python train.py --encoder_arch="transformer" --model="encoder-decoder audio transcriber" --dataset="short read English sentences (LibriTTS-R)" --train_examples=26041 --gain_aug_db=10 --n_mels=64 --hop_length=160 --input="mfcc" --spec_augment=true --win_length=400 --tokenizer="char" --vocab_size=32 --encoder_norm="layernorm" --encoder_norm_position="pre" --encoder_activation="swiglu" --encoder_mlp_ratio=2 --encoder_head_dim=64 --encoder_fused_qkv=false --encoder_bias="all" --encoder_qk_norm=false --encoder_parallel_block=false --encoder_inner_norm=false --encoder_subsampling=4 --encoder_layers=16 --encoder_width=192 --encoder_positions="learned" --fusion="prefix" --label_smoothing=0.1 --decoder_width=320 --decoder_layers=6 --decoder_norm="layernorm" --decoder_norm_position="pre" --decoder_activation="swiglu" --decoder_mlp_ratio=2 --decoder_head_dim=16 --decoder_fused_qkv=true --decoder_bias="none" --decoder_qk_norm=false --decoder_parallel_block=false --decoder_inner_norm=false --decoder_positions="rope" --decoder_prefix_bidirectional=false --decoder_connector="mlp" --decoder_tie_embeddings=false --init="torch_default" --residual_init="zero_last" --optimizer="muon" --muon_scale="match_rms_adamw" --learning_rate=0.0027 --momentum=0.9 --nesterov=true --orthogonalizer="polar_express" --adamw_lr_other_params=0.0026 --ema_decay=0.99 --max_steps=4200 --batch_size=96 --epochs=15.5 --lr_schedule="linear" --final_lr_fraction=0 --warmup_steps=840 --weight_decay=0.2 --adamw_weight_decay_other_params=0
Rows from block 11 of the audio encoder of a small encoder-decoder audio transcriber, named by matrix and row number. Rows with one number belong to one neuron. Each number is 500 + 25 x the weight over its row's rms, rounded and kept within 0 to 999. All counts start at 0. Numbers have three digits each.
After each neuron's rows are labels from the 100 clips, of 14976, where the neuron reaches its largest size: "top examples" is what is common among them. Only what is clearly more common there than usual is listed. The data: short read English sentences (LibriTTS-R).
# gate: MLP gate (encoder.blocks.11.mlp.gate.weight, 384x192), inputs 0-95
# fc1: MLP up (encoder.blocks.11.mlp.fc1.weight, 384x192), inputs 0-95
# fc2: MLP down (encoder.blocks.11.mlp.fc2.weight, 192x384, transposed), outputs 0-95

gate.264:500498541504502527510476484482496511506531488527499489498507506456505507486489506485483511484539502538509491518484516508543465487485512516513510478515492502498511517532541521500478445451513552470484471520507530485521499531513513501493536508463506530498508497558481521520502525482478461505
fc1.264:516507492516500512512507492489441527512513535514487534513510534507516462510490491496526465492531490537502468489441501510557485498495461528476463465547517501456511554504515498512512444471508493461534527534476510491480501514513519514490539488503502569441519518521505525475502500468505505539
fc2.264:516467519501489481495523502507493527501478471513468497499466531480527457494524481527464490522526444453522468455501520488507549490464542500510495509537487520480525507530543468510521477492518425510530499489484506523510464515463532501506523503511481533520495550487511503469487558458528512521
top examples: voice: male

gate.127:480562473512502507491481500466515515482496516505469532493513551446541545498513509508509511469512541547532523479493519491498512521523526516515474499480459515500514493450507519486528473464514495466544487495492482482467512465446507491520532497510478511485535473506478501516488462473529532477
fc1.127:488519518502499481516467456477512503496498535449493493479517519530473542507479489475521483503545489515496510475466492495466497478516485518474461468474456479476457481530509485477489509465496542536495494490495456472502471510508530490488518536506485517444507513506453550470515473550497543472
fc2.127:551519540505471488494526516515499467510489517481476496483495517511502497505547486539550520488504522521474465525475550497480554486497467509504430466496478494545470495557471502547463495484462483522509504494507473494525457507507497523495524475505497521489511475503497481460521495512490478478
top examples: voice: female

gate.247:478514478505525500446493493504479494522509477470490524542527557478518455543433501490546465523463524529475497504505478467497496503501497507476461503466461517520498524521475498485453483528495533490537500493516504475518519456547473490540501521472450492479517518528538486530508504494533500532
fc1.247:472539531537519488515467458461534494527437441498532541452501448477526507506491526518480521477474555489528502457489514511491487493518458512542493470500459521506504480542485517490520454471511490533526501459498469529489526476534474498521492516510504455538466494481502462470460501505495500497
fc2.247:504508540519506540531537493468505486513513502519463484507477514470492453481505516518507542483499490533476482456485521452495489504495495506515529480479522457485460514489477546498505519498473490471538512493493527462499497469504480501500558527520517472519444449540522480520474507454501517491
top examples: voice: male

gate.78:534479529526490475479463492552506508468532490535522477483491488469482535509502487533447494527503523520481483517528520508508520487510477541486488502504539519507523510477478463536494487461533549534516542508516526526511499498486518473485486494509491513498457496527481530500491487436476450506
fc1.78:495558468494489495523519535508495499498436532471506529492521540534456462481506533515480509489518508488496542509504491498503523529506502488482550532500544463426476480525493456481533520491516508489508478521524464522503490534505494498484531497511493489506508497456480523493469516497511526512
fc2.78:468509494506512520517487498535535479496498524515507468546466502483481492489485565514453504469464463540478506551465485472527465481489516488492518563535457531523503508501502492513503515503495492457510495479479531459490517478481495527428517508521494512516506522488471540501505498493488525513
top examples: voice: male

gate.230:521504499486468492490470519531497438504456459490499444510515465517491480450503526496471498512528472510504468470522509513487482496504492494495502489496515517522482517441502492486503523496556481449498444475522496472463454495470480543509487492470540461453515516531495502473496514560459534482
fc1.230:582502481471505533475478499505502465518518480531532493494537519515527480511593499472518519486491527497458481514508472514527512534506536486448483472450525496442539521488517442504482477530508502482494473507508500510460477461492505525491490504514528521495494537482498498480490489464512529513
fc2.230:527528505477529473524500501509502519520526471558516528478518492493504525495508490498431539523459451505549437486493497474467473495507513511484504492458469479481500508481501444511462504487495540558503459543476513472488522515518471491514536501492529488525527491486502488506518457471510475484
top examples: voice: female

gate.159:507476512482483506515501483492485502490500520519466460517465536497514518479480532505484513493544507531473522470461480498496482534488480528556445554458463479462528479543529504474468486491540501509484537503504536527493504456495460561533494466498515472529488515541484500535492478514514496479
fc1.159:490501502452472486478503507483536495477496536525481479494473490503484512472456516516488491514503446573513513460451535496463522519520479518515484516475471516537513497483493517486498506515507497516514479503488504511500522456493474524458518524507526450532505521476497539522525420497538528502
fc2.159:521526507484516536477478528472468461466502486522466490471487501497487546470488478506478464561516498459492513548507519486487481544514508494488491488527490515433474525493526523551516464507501520499466537478507503488507532478513524512506525470495495484530545459498506518489537506490527492509
top examples: voice: female

gate.41:470504466486524519496496538484542487520487485503529525517467503511529523460505499469516544483463507481537514427516482455486499490536498509454473467522516506466474531493486493473461526467471538486496488465506472528549520525517533497521508478493489541493520458496461510481520479536486490482
fc1.41:504510538468514524530489521543569536478485477525500479493501477480563479452491513451495476480429533463495515467497508470524487476563493459478501496517523498469468488486465477516453478458488500477499489520506502515536497516490503544509527524486488531489549504552501492548517528495482522505
fc2.41:466507503478493484524539478514505526491455482534518531468515490511463476483492468483506489510467511495491444495531504479461476496476446531509486518520531528525505555510548478452464510513523474485506491489467516508520511475511503511562520536508497514465478449508513508508538509529483479543
top examples: voice: female

gate.317:532492488518541473506518506500481443467489498453494507469489478503472530484502516515519471559473513449539539469500498513531555514498509468463507537456503484504536518515484507456545496466475517456521489504493515515478487520467480492489483500497478549508531517477481529503514518476545503504
fc1.317:446506489498501507491509523527478485504461461465506497494500480494518481449540497514484481509541493529483448494503513489494491488568515502532508542521496499512469494511530499512508513475533539441517528476489483512469522518510487467507466509497473497496524520505496528490506477487511498503
fc2.317:474565513484471517525516498478478486514497518499481473491494514490505462498520522469500525502535503493483483529465515474511476501474496491494508471485510507544503501453484484491496495542487570498497545498537488463476502505522457503514514529512490487488527480485526479461513498473527444467
top examples: the word "i"

gate.58:493469506521525526527517516547498475495520501468502430501522531510475486486500484454501550467508451485511462502519421513464520486467491549543484486510486507530515539476510511521531549450491527522544525505490480495482517498547510514488455504502482517547495476547501474525501507509562499487
fc1.58:472543493515542508437480534487510501518458464485538478508499483485481486505502469514502480547471501500489499511485502496490520451490492487496485509478525453506546553503523469470498521506517519460501443488514515467499533526549530521481474501464490482508553488523493464563517479480501458524
fc2.58:504493485520528500468483537501413488533513499504473536523525496476531502469540493498490516516527509541515514529484476471489484507492535486496498502501514478498506491494558511494485477501535476506541544515518523472494473526498493488440461475505489476530562520529522491485493505496484476484
top examples: the word "you"

gate.144:476454471452523457503452504511514501555505491512508526524473486491463551513468510498489507502478514554501530477492497492482503506501510512565500487523475478477500503554549503488480492495489488491490534542514507490547472454516515514471508487509509550450479447512535524493525510487455509489
fc1.144:487486520455522461494446503492528486529461476516473527473467508510482461493510460522531492534498497494516491504486464504519521510507477516564505510508492506482509501511547484458503521473507554470520517535536541490532496461511517532518498463521541526492479465514532503470478522509496501505
fc2.144:529491445518526476473507459488496497486481551551457504508479469468499521537496509536500454466464508486503510551514535505565470501475483505457516497507481536511503477473451492467552486533465531484526493487459513493476485501498464513511503525464501531528504471505478474491526492514489515484
top examples: the word "my"

gate.157:491480466513510462528476469513538469482510475490483458495505509509508515471452486512538542499530541474513462504519523523505498514528499473493505498528455494462502529502545525516493446500539498456473465475521489467496496496534474494489468491477503542488488503516526477513501508494444469512
fc1.157:502504510503508449529483484483504517532482512432501516488484482502509500528486524526511522477501467528489474540521543507491497552512470469481542505496462487484550546533563557461513496501520506482455438470482463490528470506487529462503500463527499517497513529500525507485527478513505473445
fc2.157:538469525487490541527502461536521505531474501519493523525521472490489521498523504471454492529501471519487473474486514495516482487496505521515485504525489471490492490518518538493481476498480499525466500532505532507496499483494453488488506518497519505553467524469492504486498477441513536478
top examples: the word "more"

gate.17:489438478454575482523487459515502481534510522526511514489502527540486493481508501463485499496534477516503496514482519518493469519473507492498517493505458536446522550500529490495507502488494525501491517483490472521492484497502484527498544473466521485536534498453514530465531461499486514502
fc1.17:535496552523468441493526516511524508483505494490519478495506512472518513491520511488538472508553506447522542498503518506483504540482561429506515485527506495481494541494498513489499528521500501507547494521479549472527471538514488506533501531490521519489471499490492567524450492517461495473
fc2.17:496521515514517463498522513513504518515516457536490525501479502459539469456481473489468494482472519482507472506460513508502511523501519501459511498542526499542482474559486462488477494515481493489454481521512491490475491527477503495474533495545473527487513519506492496478496513476536540484
top examples: the word "not"

gate.70:478502507468513484489495493537529505492511460510505486511502480481476554462490467480524484491467514532480550502515476511481495514483491512492515460511479541479492528537487477463485495460517475517523457476530462554525438509531513498511489492551531480533528530475468511529486522518483540499
fc1.70:549514469540476533494471482487478496516501544490471508487495513523535446485501496451515485490513507452517475509495517514508491488518527520529493546477525443508459449472523523478501518519530536520445522523489508521449545474530484491497524515468474499457518501574530494491503477498515449462
fc2.70:463501506503493506488500514469521505520496536457473511491545502453530448442483540499495488478521504500475486523525508486518526505559478497487515552518469473516500501490509488522485500511482529510497566468513450535429518456517479474528516568510495511474503487488510505468476504474497489505
top examples: the word "i"

gate.11:454473501503535475484505508533509496508500491474530441516515489495509478493510468513521474519537475449475471471494576532481518538491546466522517529495500552502471480448489506478454519485516511505471478475505503488467493483461494529513477510527482482482467499511502518493451495506512470519
fc1.11:511483507516494491504473498515478532503524493488494531530522457470505442522498501493497514514536478475479483528472556501499487503486520469544519512467479498521465491516474516489520524503538491525514451481450524477435524474490507504490492531518500532485446502489503487493511496457503486475
fc2.11:505504494480512498497484495493553468511496507518469536547518426475468488458503519493509493436537462486510466501503504512482492524478475489543517471504472485517510524521521552498501486466463481488516505520485482539517515499500541498504496478486490481458519451496544491497506475512509479488
top examples: voice: male

gate.67:534482498484533513516501495462472540482590451560523524513491474515497470498531519505486489511522474485511450485451528513514528479472535528495488513484471485502526492503509491489501466429519515500506460517501500476496551479546549475525507505521488531493523494557493491484516506543502479531
fc1.67:473472480465550526490489565516492489514540493544506514501508480504482537542509477491520503489490470486474457505489534473503503477472497532510528531476509496501580535474481520504475481463494518500524499522492496440519506499506473502495496515499511492516455483561568541472492494500506463576
fc2.67:502493472487542481448459526498478478530502493507475495489513468462482476539540462491529498512533537484527509496482494503462547456508518518525493477537493527493502511488488490521465457490542524471485496493517492496492490485494489499460511522510485516544533467547514493473472515538524472480
top examples: voice: male

gate.340:492508486489457483569512487519535466508484531556494511483514445519498556480484525513491519510491530455481447473522509544542508515503518520487464485511497506523548509510493505485482516487499462481529475471516504532460494500473491515507525505553479495519497477484459498540477524576506546474
fc1.340:477452487478497521518500492527531511522505493474562521562514504490508497519521472515528558503483501520488508512470454434534483482509466492516516530484544454528433513471500500473528517512495489516495520505484505464510504508462503484504500472487546499504462465529513497502511536495477472518
fc2.340:469474544472484484516504487468505455531496525556530498475488490513468496483481511542486537486539492480501502523503502464477514488496481494478485549498485464516444540458481509497539507530537492515488517475483480461485528489489497529511475490491516503489517535500535465515491490510521478438
top examples: the word "i"

gate.112:479483488495502492489535487520529534494484494532504527492471521532503542490458473453469490502501470489523533536498500471499524491470446509488486496528489516471526486503480497485541526511448506500535496515525511515546527502505476520521490464472517503532495451521479534565543480506525530511
fc1.112:551489498479549459490474523520540492503508511494482492504493443500495511465509524499508539513522533530501500498481459511500502478482485520470478516533483556481532498493510435512509520476492496491540489484527494498473510510517490501462507518509550483514518504531505446524460497504501483537
fc2.112:519450505512461503523502457487541501469488492533498443483485501508480570451465465469484479500492474512524509503525446488506511513517503486501541510510509519490504464507507502466531511473444476456533478532510515532543522492491523541462491459502518543493474531511501495525539529497508499505
top examples: the word "i"