config = dict(
    model='encoder-decoder audio transcriber',
    dataset='short read English sentences (LibriTTS-R)',
    train_examples=26041,
    gain_aug_db=10,
    n_mels=64,
    hop_length=160,
    input='mfcc',
    spec_augment=True,
    win_length=400,
    tokenizer='char',
    vocab_size=32,
    encoder_arch='transformer',
    encoder_norm='layernorm',
    encoder_norm_position='pre',
    encoder_activation='swiglu',
    encoder_mlp_ratio=2,
    encoder_head_dim=64,
    encoder_fused_qkv=False,
    encoder_bias='all',
    encoder_qk_norm=False,
    encoder_parallel_block=False,
    encoder_inner_norm=False,
    encoder_subsampling=4,
    encoder_layers=16,
    encoder_width=192,
    encoder_positions='learned',
    fusion='prefix',
    label_smoothing=0.1,
    decoder_width=320,
    decoder_layers=6,
    decoder_norm='layernorm',
    decoder_norm_position='pre',
    decoder_activation='swiglu',
    decoder_mlp_ratio=2,
    decoder_head_dim=16,
    decoder_fused_qkv=True,
    decoder_bias='none',
    decoder_qk_norm=False,
    decoder_parallel_block=False,
    decoder_inner_norm=False,
    decoder_positions='rope',
    decoder_prefix_bidirectional=False,
    decoder_connector='mlp',
    decoder_tie_embeddings=False,
    init='torch_default',
    residual_init='zero_last',
    optimizer='muon',
    muon_scale='match_rms_adamw',
    lr=0.0027,
    momentum=0.9,
    nesterov=True,
    orthogonalizer='polar_express',
    adamw_lr_other_params=0.0026,
    ema_decay=0.99,
    steps=4200,
    batch_size=96,
    epochs=15.5,
    lr_schedule='linear',
    final_lr_fraction=0,
    warmup_steps=840,
    weight_decay=0.2,
    adamw_weight_decay_other_params=0,
)
Rows from block 6 of the audio encoder of a small encoder-decoder audio transcriber, named by matrix and row number. Rows with one number belong to one neuron. Each number is 128 + 24 x the weight over its row's rms, rounded and kept within 0 to 255. All counts start at 0. Numbers have three digits each.
After each neuron's rows are labels from the 100 clips, of 14976, where the neuron reaches its largest size: "loudest" is the band of the loudest frequency at the time of the peak. Only what is clearly more common there than usual is listed. The data: short read English sentences (LibriTTS-R). In brackets: how many of the 100, against the usual share in percent.
# gate: MLP gate (encoder.blocks.6.mlp.gate.weight, 384x192), inputs 96-143
# fc1: MLP up (encoder.blocks.6.mlp.fc1.weight, 384x192), inputs 96-143
# fc2: MLP down (encoder.blocks.6.mlp.fc2.weight, 192x384, transposed), outputs 96-143

gate.95:161163171124116114140137070100117128155144081160112123185124109162131163106137138071131105107125106103148115123137120130137124125150147170140152
fc1.95:138102166122107114124119163111153113142108142139096085131166146116128130117090116128086114145162106111093130141088140110091074092145129136136144
fc2.95:109128183127116130146063134078149133119125099099097110140134141203090134144126136121140108157095125112147130135132157141129115174121135158094123
loudest: 1000 to 2000 Hz (84 vs 1.6)

gate.118:104157136151125119115118147140109119148130142151152154116121088134149123128145113089159127123153152097139108131097142155107134149121165116150062
fc1.118:126108188080108132104105106115187174089137097123108140102080120146139121145135109120167168127130094125116136127133156147123165114106146103123137
fc2.118:145175117127128110141117114106125107150124138109086123096135091182137137106131111136125115118146106172152132127125170111090159133111135111140150
loudest: 1000 to 2000 Hz (40 vs 1.6); 500 to 1000 Hz (34 vs 6.3)

gate.38:144138120114119125154136151165101144090168140121135170153092117115128142122145124114116118155132103123133165112152162115113131172137152098173095
fc1.38:106161112140104135129131131128111115126116165121100128169133166106139106160136133142120113153165144070131068154136104111114151143131123135172176
fc2.38:135155080163108101134117136137112135097126139140121155143097134134146115123159122110085143176117175091086090101108136164168095125138157106160155
loudest: 4000 to 8000 Hz (72 vs 4.2)

gate.9:116161157138126181101149150158132161137141138183109117097134139130127132097108127139157126106120133153117139154093118099122134126103095128114115
fc1.9:130113138134101100105149134165136114120142118109118161131154139139145127161121145143144170121162133125086127103112125123117119113137109125142098
fc2.9:169155166084106087119113121151133134144102095161148116124106141063076132144137144108138135137126097109127142141139095112147123073091156141123148
loudest: 500 to 1000 Hz (70 vs 6.3)

gate.306:108120086143145140136099082116098153143122110148139136171146158104117150112143106097110080151130122134136108128093123114125141170057133121115124
fc1.306:085161131148103083090081170122132097147108132134126104142145119176170114116132133161120176127140143146107132095079121114136152158113116114151101
fc2.306:176156127105080109134140132113114145142192122167104104135107142123100157138137118142093141137126115125171117143107100107143150116171084119144142
loudest: 4000 to 8000 Hz (25 vs 4.2)

gate.147:127119105145124123101102127107151122134116120155132119182100159132095067157161144085118138097108124132135108112127128113089097114110120125153131
fc1.147:139118114131145116131058154146162162137105132126087118085097137140126104132185138140114165145090096169108132106086146119140133135120141157131131
fc2.147:118135132138113147095168143107108162128114135126161107168129113140148112142145143128141170137110164165148103069127135174110131155102137113151062
loudest: 500 to 1000 Hz (47 vs 6.3)

gate.370:083175125107140119130115141130142087135073114134116112113151126111140157123126128113143179156115124124147101184110153151144156123155147132109144
fc1.370:141140135141110104123147129101115164145144125099140125128089119094128121132117115165124117118132136103106143063159135117139072134132086121140087
fc2.370:099156116142090162152106155116102138157127105117141109104118145105114080180112148123112092143161120145112116151149130155142153126127098090129137
loudest: 4000 to 8000 Hz (55 vs 4.2)

gate.277:139113099082133124099094109095107128151152132104143130110135105132111105171151159098111111072163135133146082166114138146118117139109113116118130
fc1.277:124153111104106115107110147163137126092137127131108167156058145138157128101111151103132136161105093137152108115121156091093130163145123168120108
fc2.277:156098127143094126108115135132152129096142116103137146107116134110129118131076142085094095084141097145149143162120119092140098145157132134131127
loudest: 4000 to 8000 Hz (26 vs 4.2)

gate.230:151145103148143100143117120105085125136116106123127132094218148157136109122103113104108156180124116093135148153134144118161128118146149141092120
fc1.230:146116138078169147194143130125118118141173117134142146152115123185137132127122139130136120136118080132135119157111119156120150136053117131095163
fc2.230:146143116098126141087136114125120150108167157167129144134125124091149149168128141117161104159117130129130099112122140121154153118117150126145133
loudest: 250 to 500 Hz (56 vs 11.3); 500 to 1000 Hz (26 vs 6.3)

gate.241:165135097182159140153139140131120128115122153133089097126104105120133079163139179116129133112139085151120085114116120099087121135110121157087110
fc1.241:123129112104134121110162160139140141070116080124148125110152151161102158148120131113138126112131119134139104160180147194121129116079146101159132
fc2.241:125119105153161120144188122138120064115104126096138166129127128162121123085120086131147149104117119151157080113127097148113133132128107142109115
loudest: 250 to 500 Hz (58 vs 11.3)

gate.177:152123142126148131109113122083100145126156139125116146123147113137127101096134138111161127126099122126113119121103191114145142136119114099112138
fc1.177:136139142121143123138119110115120097108125100126094143096149097126175129140147121152157095118120091109164105146143096127098146145132147092153107
fc2.177:133132132122130147118139128138092081154107091130155163113138108141128134109125144143131104161098158066113119182139063125129163126103138133104129
loudest: 1000 to 2000 Hz (28 vs 1.6)

gate.76:121145197124112179153155128111095115099144125096129120154185125169095104111118108090148112130157082153125080108149109132120113125138102159145130
fc1.76:130123138124131126112119128131156141160116133100105136121134146154144168151133147125124113088127121125113166155113087168106128111128110150117127
fc2.76:161119178098128104123120064126118114147125148129161102142133149098166135117163109154175151138124166075148124144131122093092117134095142120129152
loudest: 250 to 500 Hz (48 vs 11.3)

gate.148:131116136147122113115119104140082118117104103179142119175100140134150128124117129159114167117108126081117118134133122134114154137166154133114096
fc1.148:132116137099120100108122129133127185127132124144147119145108131124072119179099177128140118096119147105091150144134149109116141159135116139104098
fc2.148:109173103147118135141101048166075141135120122107108156140139117151127147119092131126167120143137148133162111114101115128114134152153137123106112
loudest: 250 to 500 Hz (46 vs 11.3)

gate.215:126152118157098149170163124156169121131159082122131132106093155118180098087075169146122156150144167117114112113170124151130133122068160114126101
fc1.215:104161105126130160129142105121182087128128093141142160145106117123134154143122155131145131129155118137148138082131158162091147139132052125149090
fc2.215:151107119141114085124112136104166174111175092112127139122113118143114167135124196097160132150117070162090105122120167124123130086131079126136119
loudest: 250 to 500 Hz (36 vs 11.3)

gate.296:126109117108104131122151171102106156148130089155141130135123108138117106176104128131139135125113125150093110125077136084108152129124133131143093
fc1.296:099094115138144096131122149108133102144115147099105116166122093118117110110097127161142116115128103146117127118095132148156119131130090120138152
fc2.296:132141215151128086150093118115143103125163091141087132124154127147090106141162138140169139133095127130092177133123134142147132115133145152111142
loudest: 500 to 1000 Hz (54 vs 6.3)

gate.364:095121160110135157137131125131115113143081129148121137182085137090116106107073112117116118152111120131109103132161095167156082122118169115136102
fc1.364:153141107140153148146128156128148096139136123133121129108125163118118127122128132136106116112159133170127123142140159152105137111150123130161090
fc2.364:143129133132080115125110140165171165084172157123091116114101126151137147132116128155123141111144067107152162169112124174121113175151099159131144
loudest: 250 to 500 Hz (45 vs 11.3)

gate.319:118104113150129196128139140121106102128126119146136127134149143123089133123198140110089113065164149128109160124093129136093129092157146103104126
fc1.319:103111147140136176150127121105136092084167119111151142109138143095131113133111133136122119115110080164117110159147142088136106094118130127143077
fc2.319:135143132115127120113170180153162120169153124113117129130140119130085135158150093075138135091131099117160134129160098148111141111172165121124150
loudest: 500 to 1000 Hz (40 vs 6.3)

gate.262:141184148124140134105153180125126153081113085105126144126109092182157120162104127130115153139127137107141120110131116118108132102130180123132146
fc1.262:157126158133130102098129121154147110112121148069125125158160099166130090139094149139119153132098147150132124137163145126158133130136095094143142
fc2.262:123098161129109127161110184141159155100143161128089105107126084138186147087131147105120138117119103182117099109144152135129162074127185109112119
loudest: 250 to 500 Hz (42 vs 11.3)

gate.42:119125107150092095065162115088140153107126109139123168156146113125127097131156119131149111123128140143122117125134123119159174127124127143069118
fc1.42:132122135166092125105160130132129142074180115154162146109139077151161130142134130175077118167100108108116129115146120128173146089150150158127124
fc2.42:156149102117130124136179137080097138104156130100116188095093130136112123131163125145092122149180159094128114142114114123160176105151161112192121
loudest: 250 to 500 Hz (41 vs 11.3)

gate.246:120120122125144085138129117085117134115137146141164143103098146134138130145105113170115127114108133136150103138153145170107100160092126094116092
fc1.246:102101139127142155086158065121179098103192130124114128163123143133133086133125118136112140134137130172140155100133139151155131104167121092113131
fc2.246:138116097109097146128099144117107138133136149128148146194172109147135075139100130151091122149150164105133122146196130163102102061137114125152130
loudest: 4000 to 8000 Hz (29 vs 4.2)

gate.142:162072093132114159094126135119100131169116116125119081114111182144125142123186135105098118134137076148129117125133134117153126198113123153138135
fc1.142:107163121100151138118132110146052088140127170119103092162116113109114117132101122187110078140174154086139120125139136118161133152090087160155118
fc2.142:099120167142136137124134125103169125118097134131121129138086138148123110124153101134128129096141137155148128100133164144162184165130124158131109
loudest: 4000 to 8000 Hz (32 vs 4.2)

gate.376:121133092152146108120142143139115153145137125147191183119104163143136104141162105123163111115096146116076120120120090153114130129131126095128096
fc1.376:155137154141116143108104138134127136143132096124102194136151113093084135163149161150140074162081145093130130110136122132116088116158143142120172
fc2.376:143131138116127169160073106125137118128118139125128134156140108100112134113162083120135195101132124107105186116115100163094133093157128159105164
loudest: 4000 to 8000 Hz (57 vs 4.2)

gate.324:148124156105112097122141143137183151131117106116154114145118157159154131141138145151130144107175125123109116155110093122128169138131125119142104
fc1.324:152141131141157194163159115134092118140119137145130145099134106121115160116172115087117119147044115122132135128150117125136115170163143113164125
fc2.324:148133128134129172125088135156101139137131102137102146172132078184119102141107142133122127125112134129122128079132161153131198128139105132081145
loudest: 4000 to 8000 Hz (38 vs 4.2)

gate.180:149122092134129146133135132098133121108137141171137180107115144114153139115163114140132154125182140140106138123111091127122155181125130101147072
fc1.180:087103130124124127147109123187127140158126130090114096136140139167097109149148147122134096134128095151137141087167153116109109140157090146067171
fc2.180:185114137091169134089131188133139115077125128117128119109144129112139138149176157143190138101145142127138104119123125148143111155148075114124117
loudest: 500 to 1000 Hz (60 vs 6.3); 1000 to 2000 Hz (25 vs 1.6)

gate.323:140114141144124177112133175165139114083113117151157123146108163135135113112089109157134126189150134116163072122099150109106125116120125108103128
fc1.323:077093115172125126149081083113091091150093153132176116134157144123061139091100146114125132156106124153145120129125156072084167130101125132129120
fc2.323:116132125148129101113168134128149147156116113125125147210113104118159093099151145094129127196131150096185132105104137083112071143137108149141135
loudest: 500 to 1000 Hz (25 vs 6.3)

gate.12:154115151173125168118167112108134163123127131129167124136143109123136114108156145092094112101081105132136174088114113165136113114150123149125096
fc1.12:124097120114148084156122103111086161125179143093102101123092129087103099155179115116111138133118118087146133101154127144091128143103087115101155
fc2.12:108126119127150132146125109106112126112101111093151125162118192159114109109074140135160157170158177118107144179176076098121118172139124159142146
loudest: 250 to 500 Hz (47 vs 11.3)

gate.87:149129157113089081124147128120126112082155156125153120141107111099130102158162111111160098134107115123126145179081104141160114127094153137131143
fc1.87:137126103126104142110114115136107173112131148118139119120085139117136190137110126108091140116103120126127115168152110141165106121123114113125116
fc2.87:124145168100126113125116103157107149126124116105120163143083152148086104164132144136111132149112100121137087128103141148100102126122105107122108
loudest: 4000 to 8000 Hz (50 vs 4.2)

gate.298:130092120154181096128105162101084165144118150128159118172137159125112148089121118111165095136163106122130105136121135136165145126118126128153102
fc1.298:132172133179133120125123098138103123142110087176128175114111099117139149124114208148129138093150087149093124106119173152156131144106118114137143
fc2.298:092153115147139122131092113154157160144112119122166129147095138138152122095121172128165132076131101124096102127183112121131158128172145130119131
loudest: 4000 to 8000 Hz (31 vs 4.2)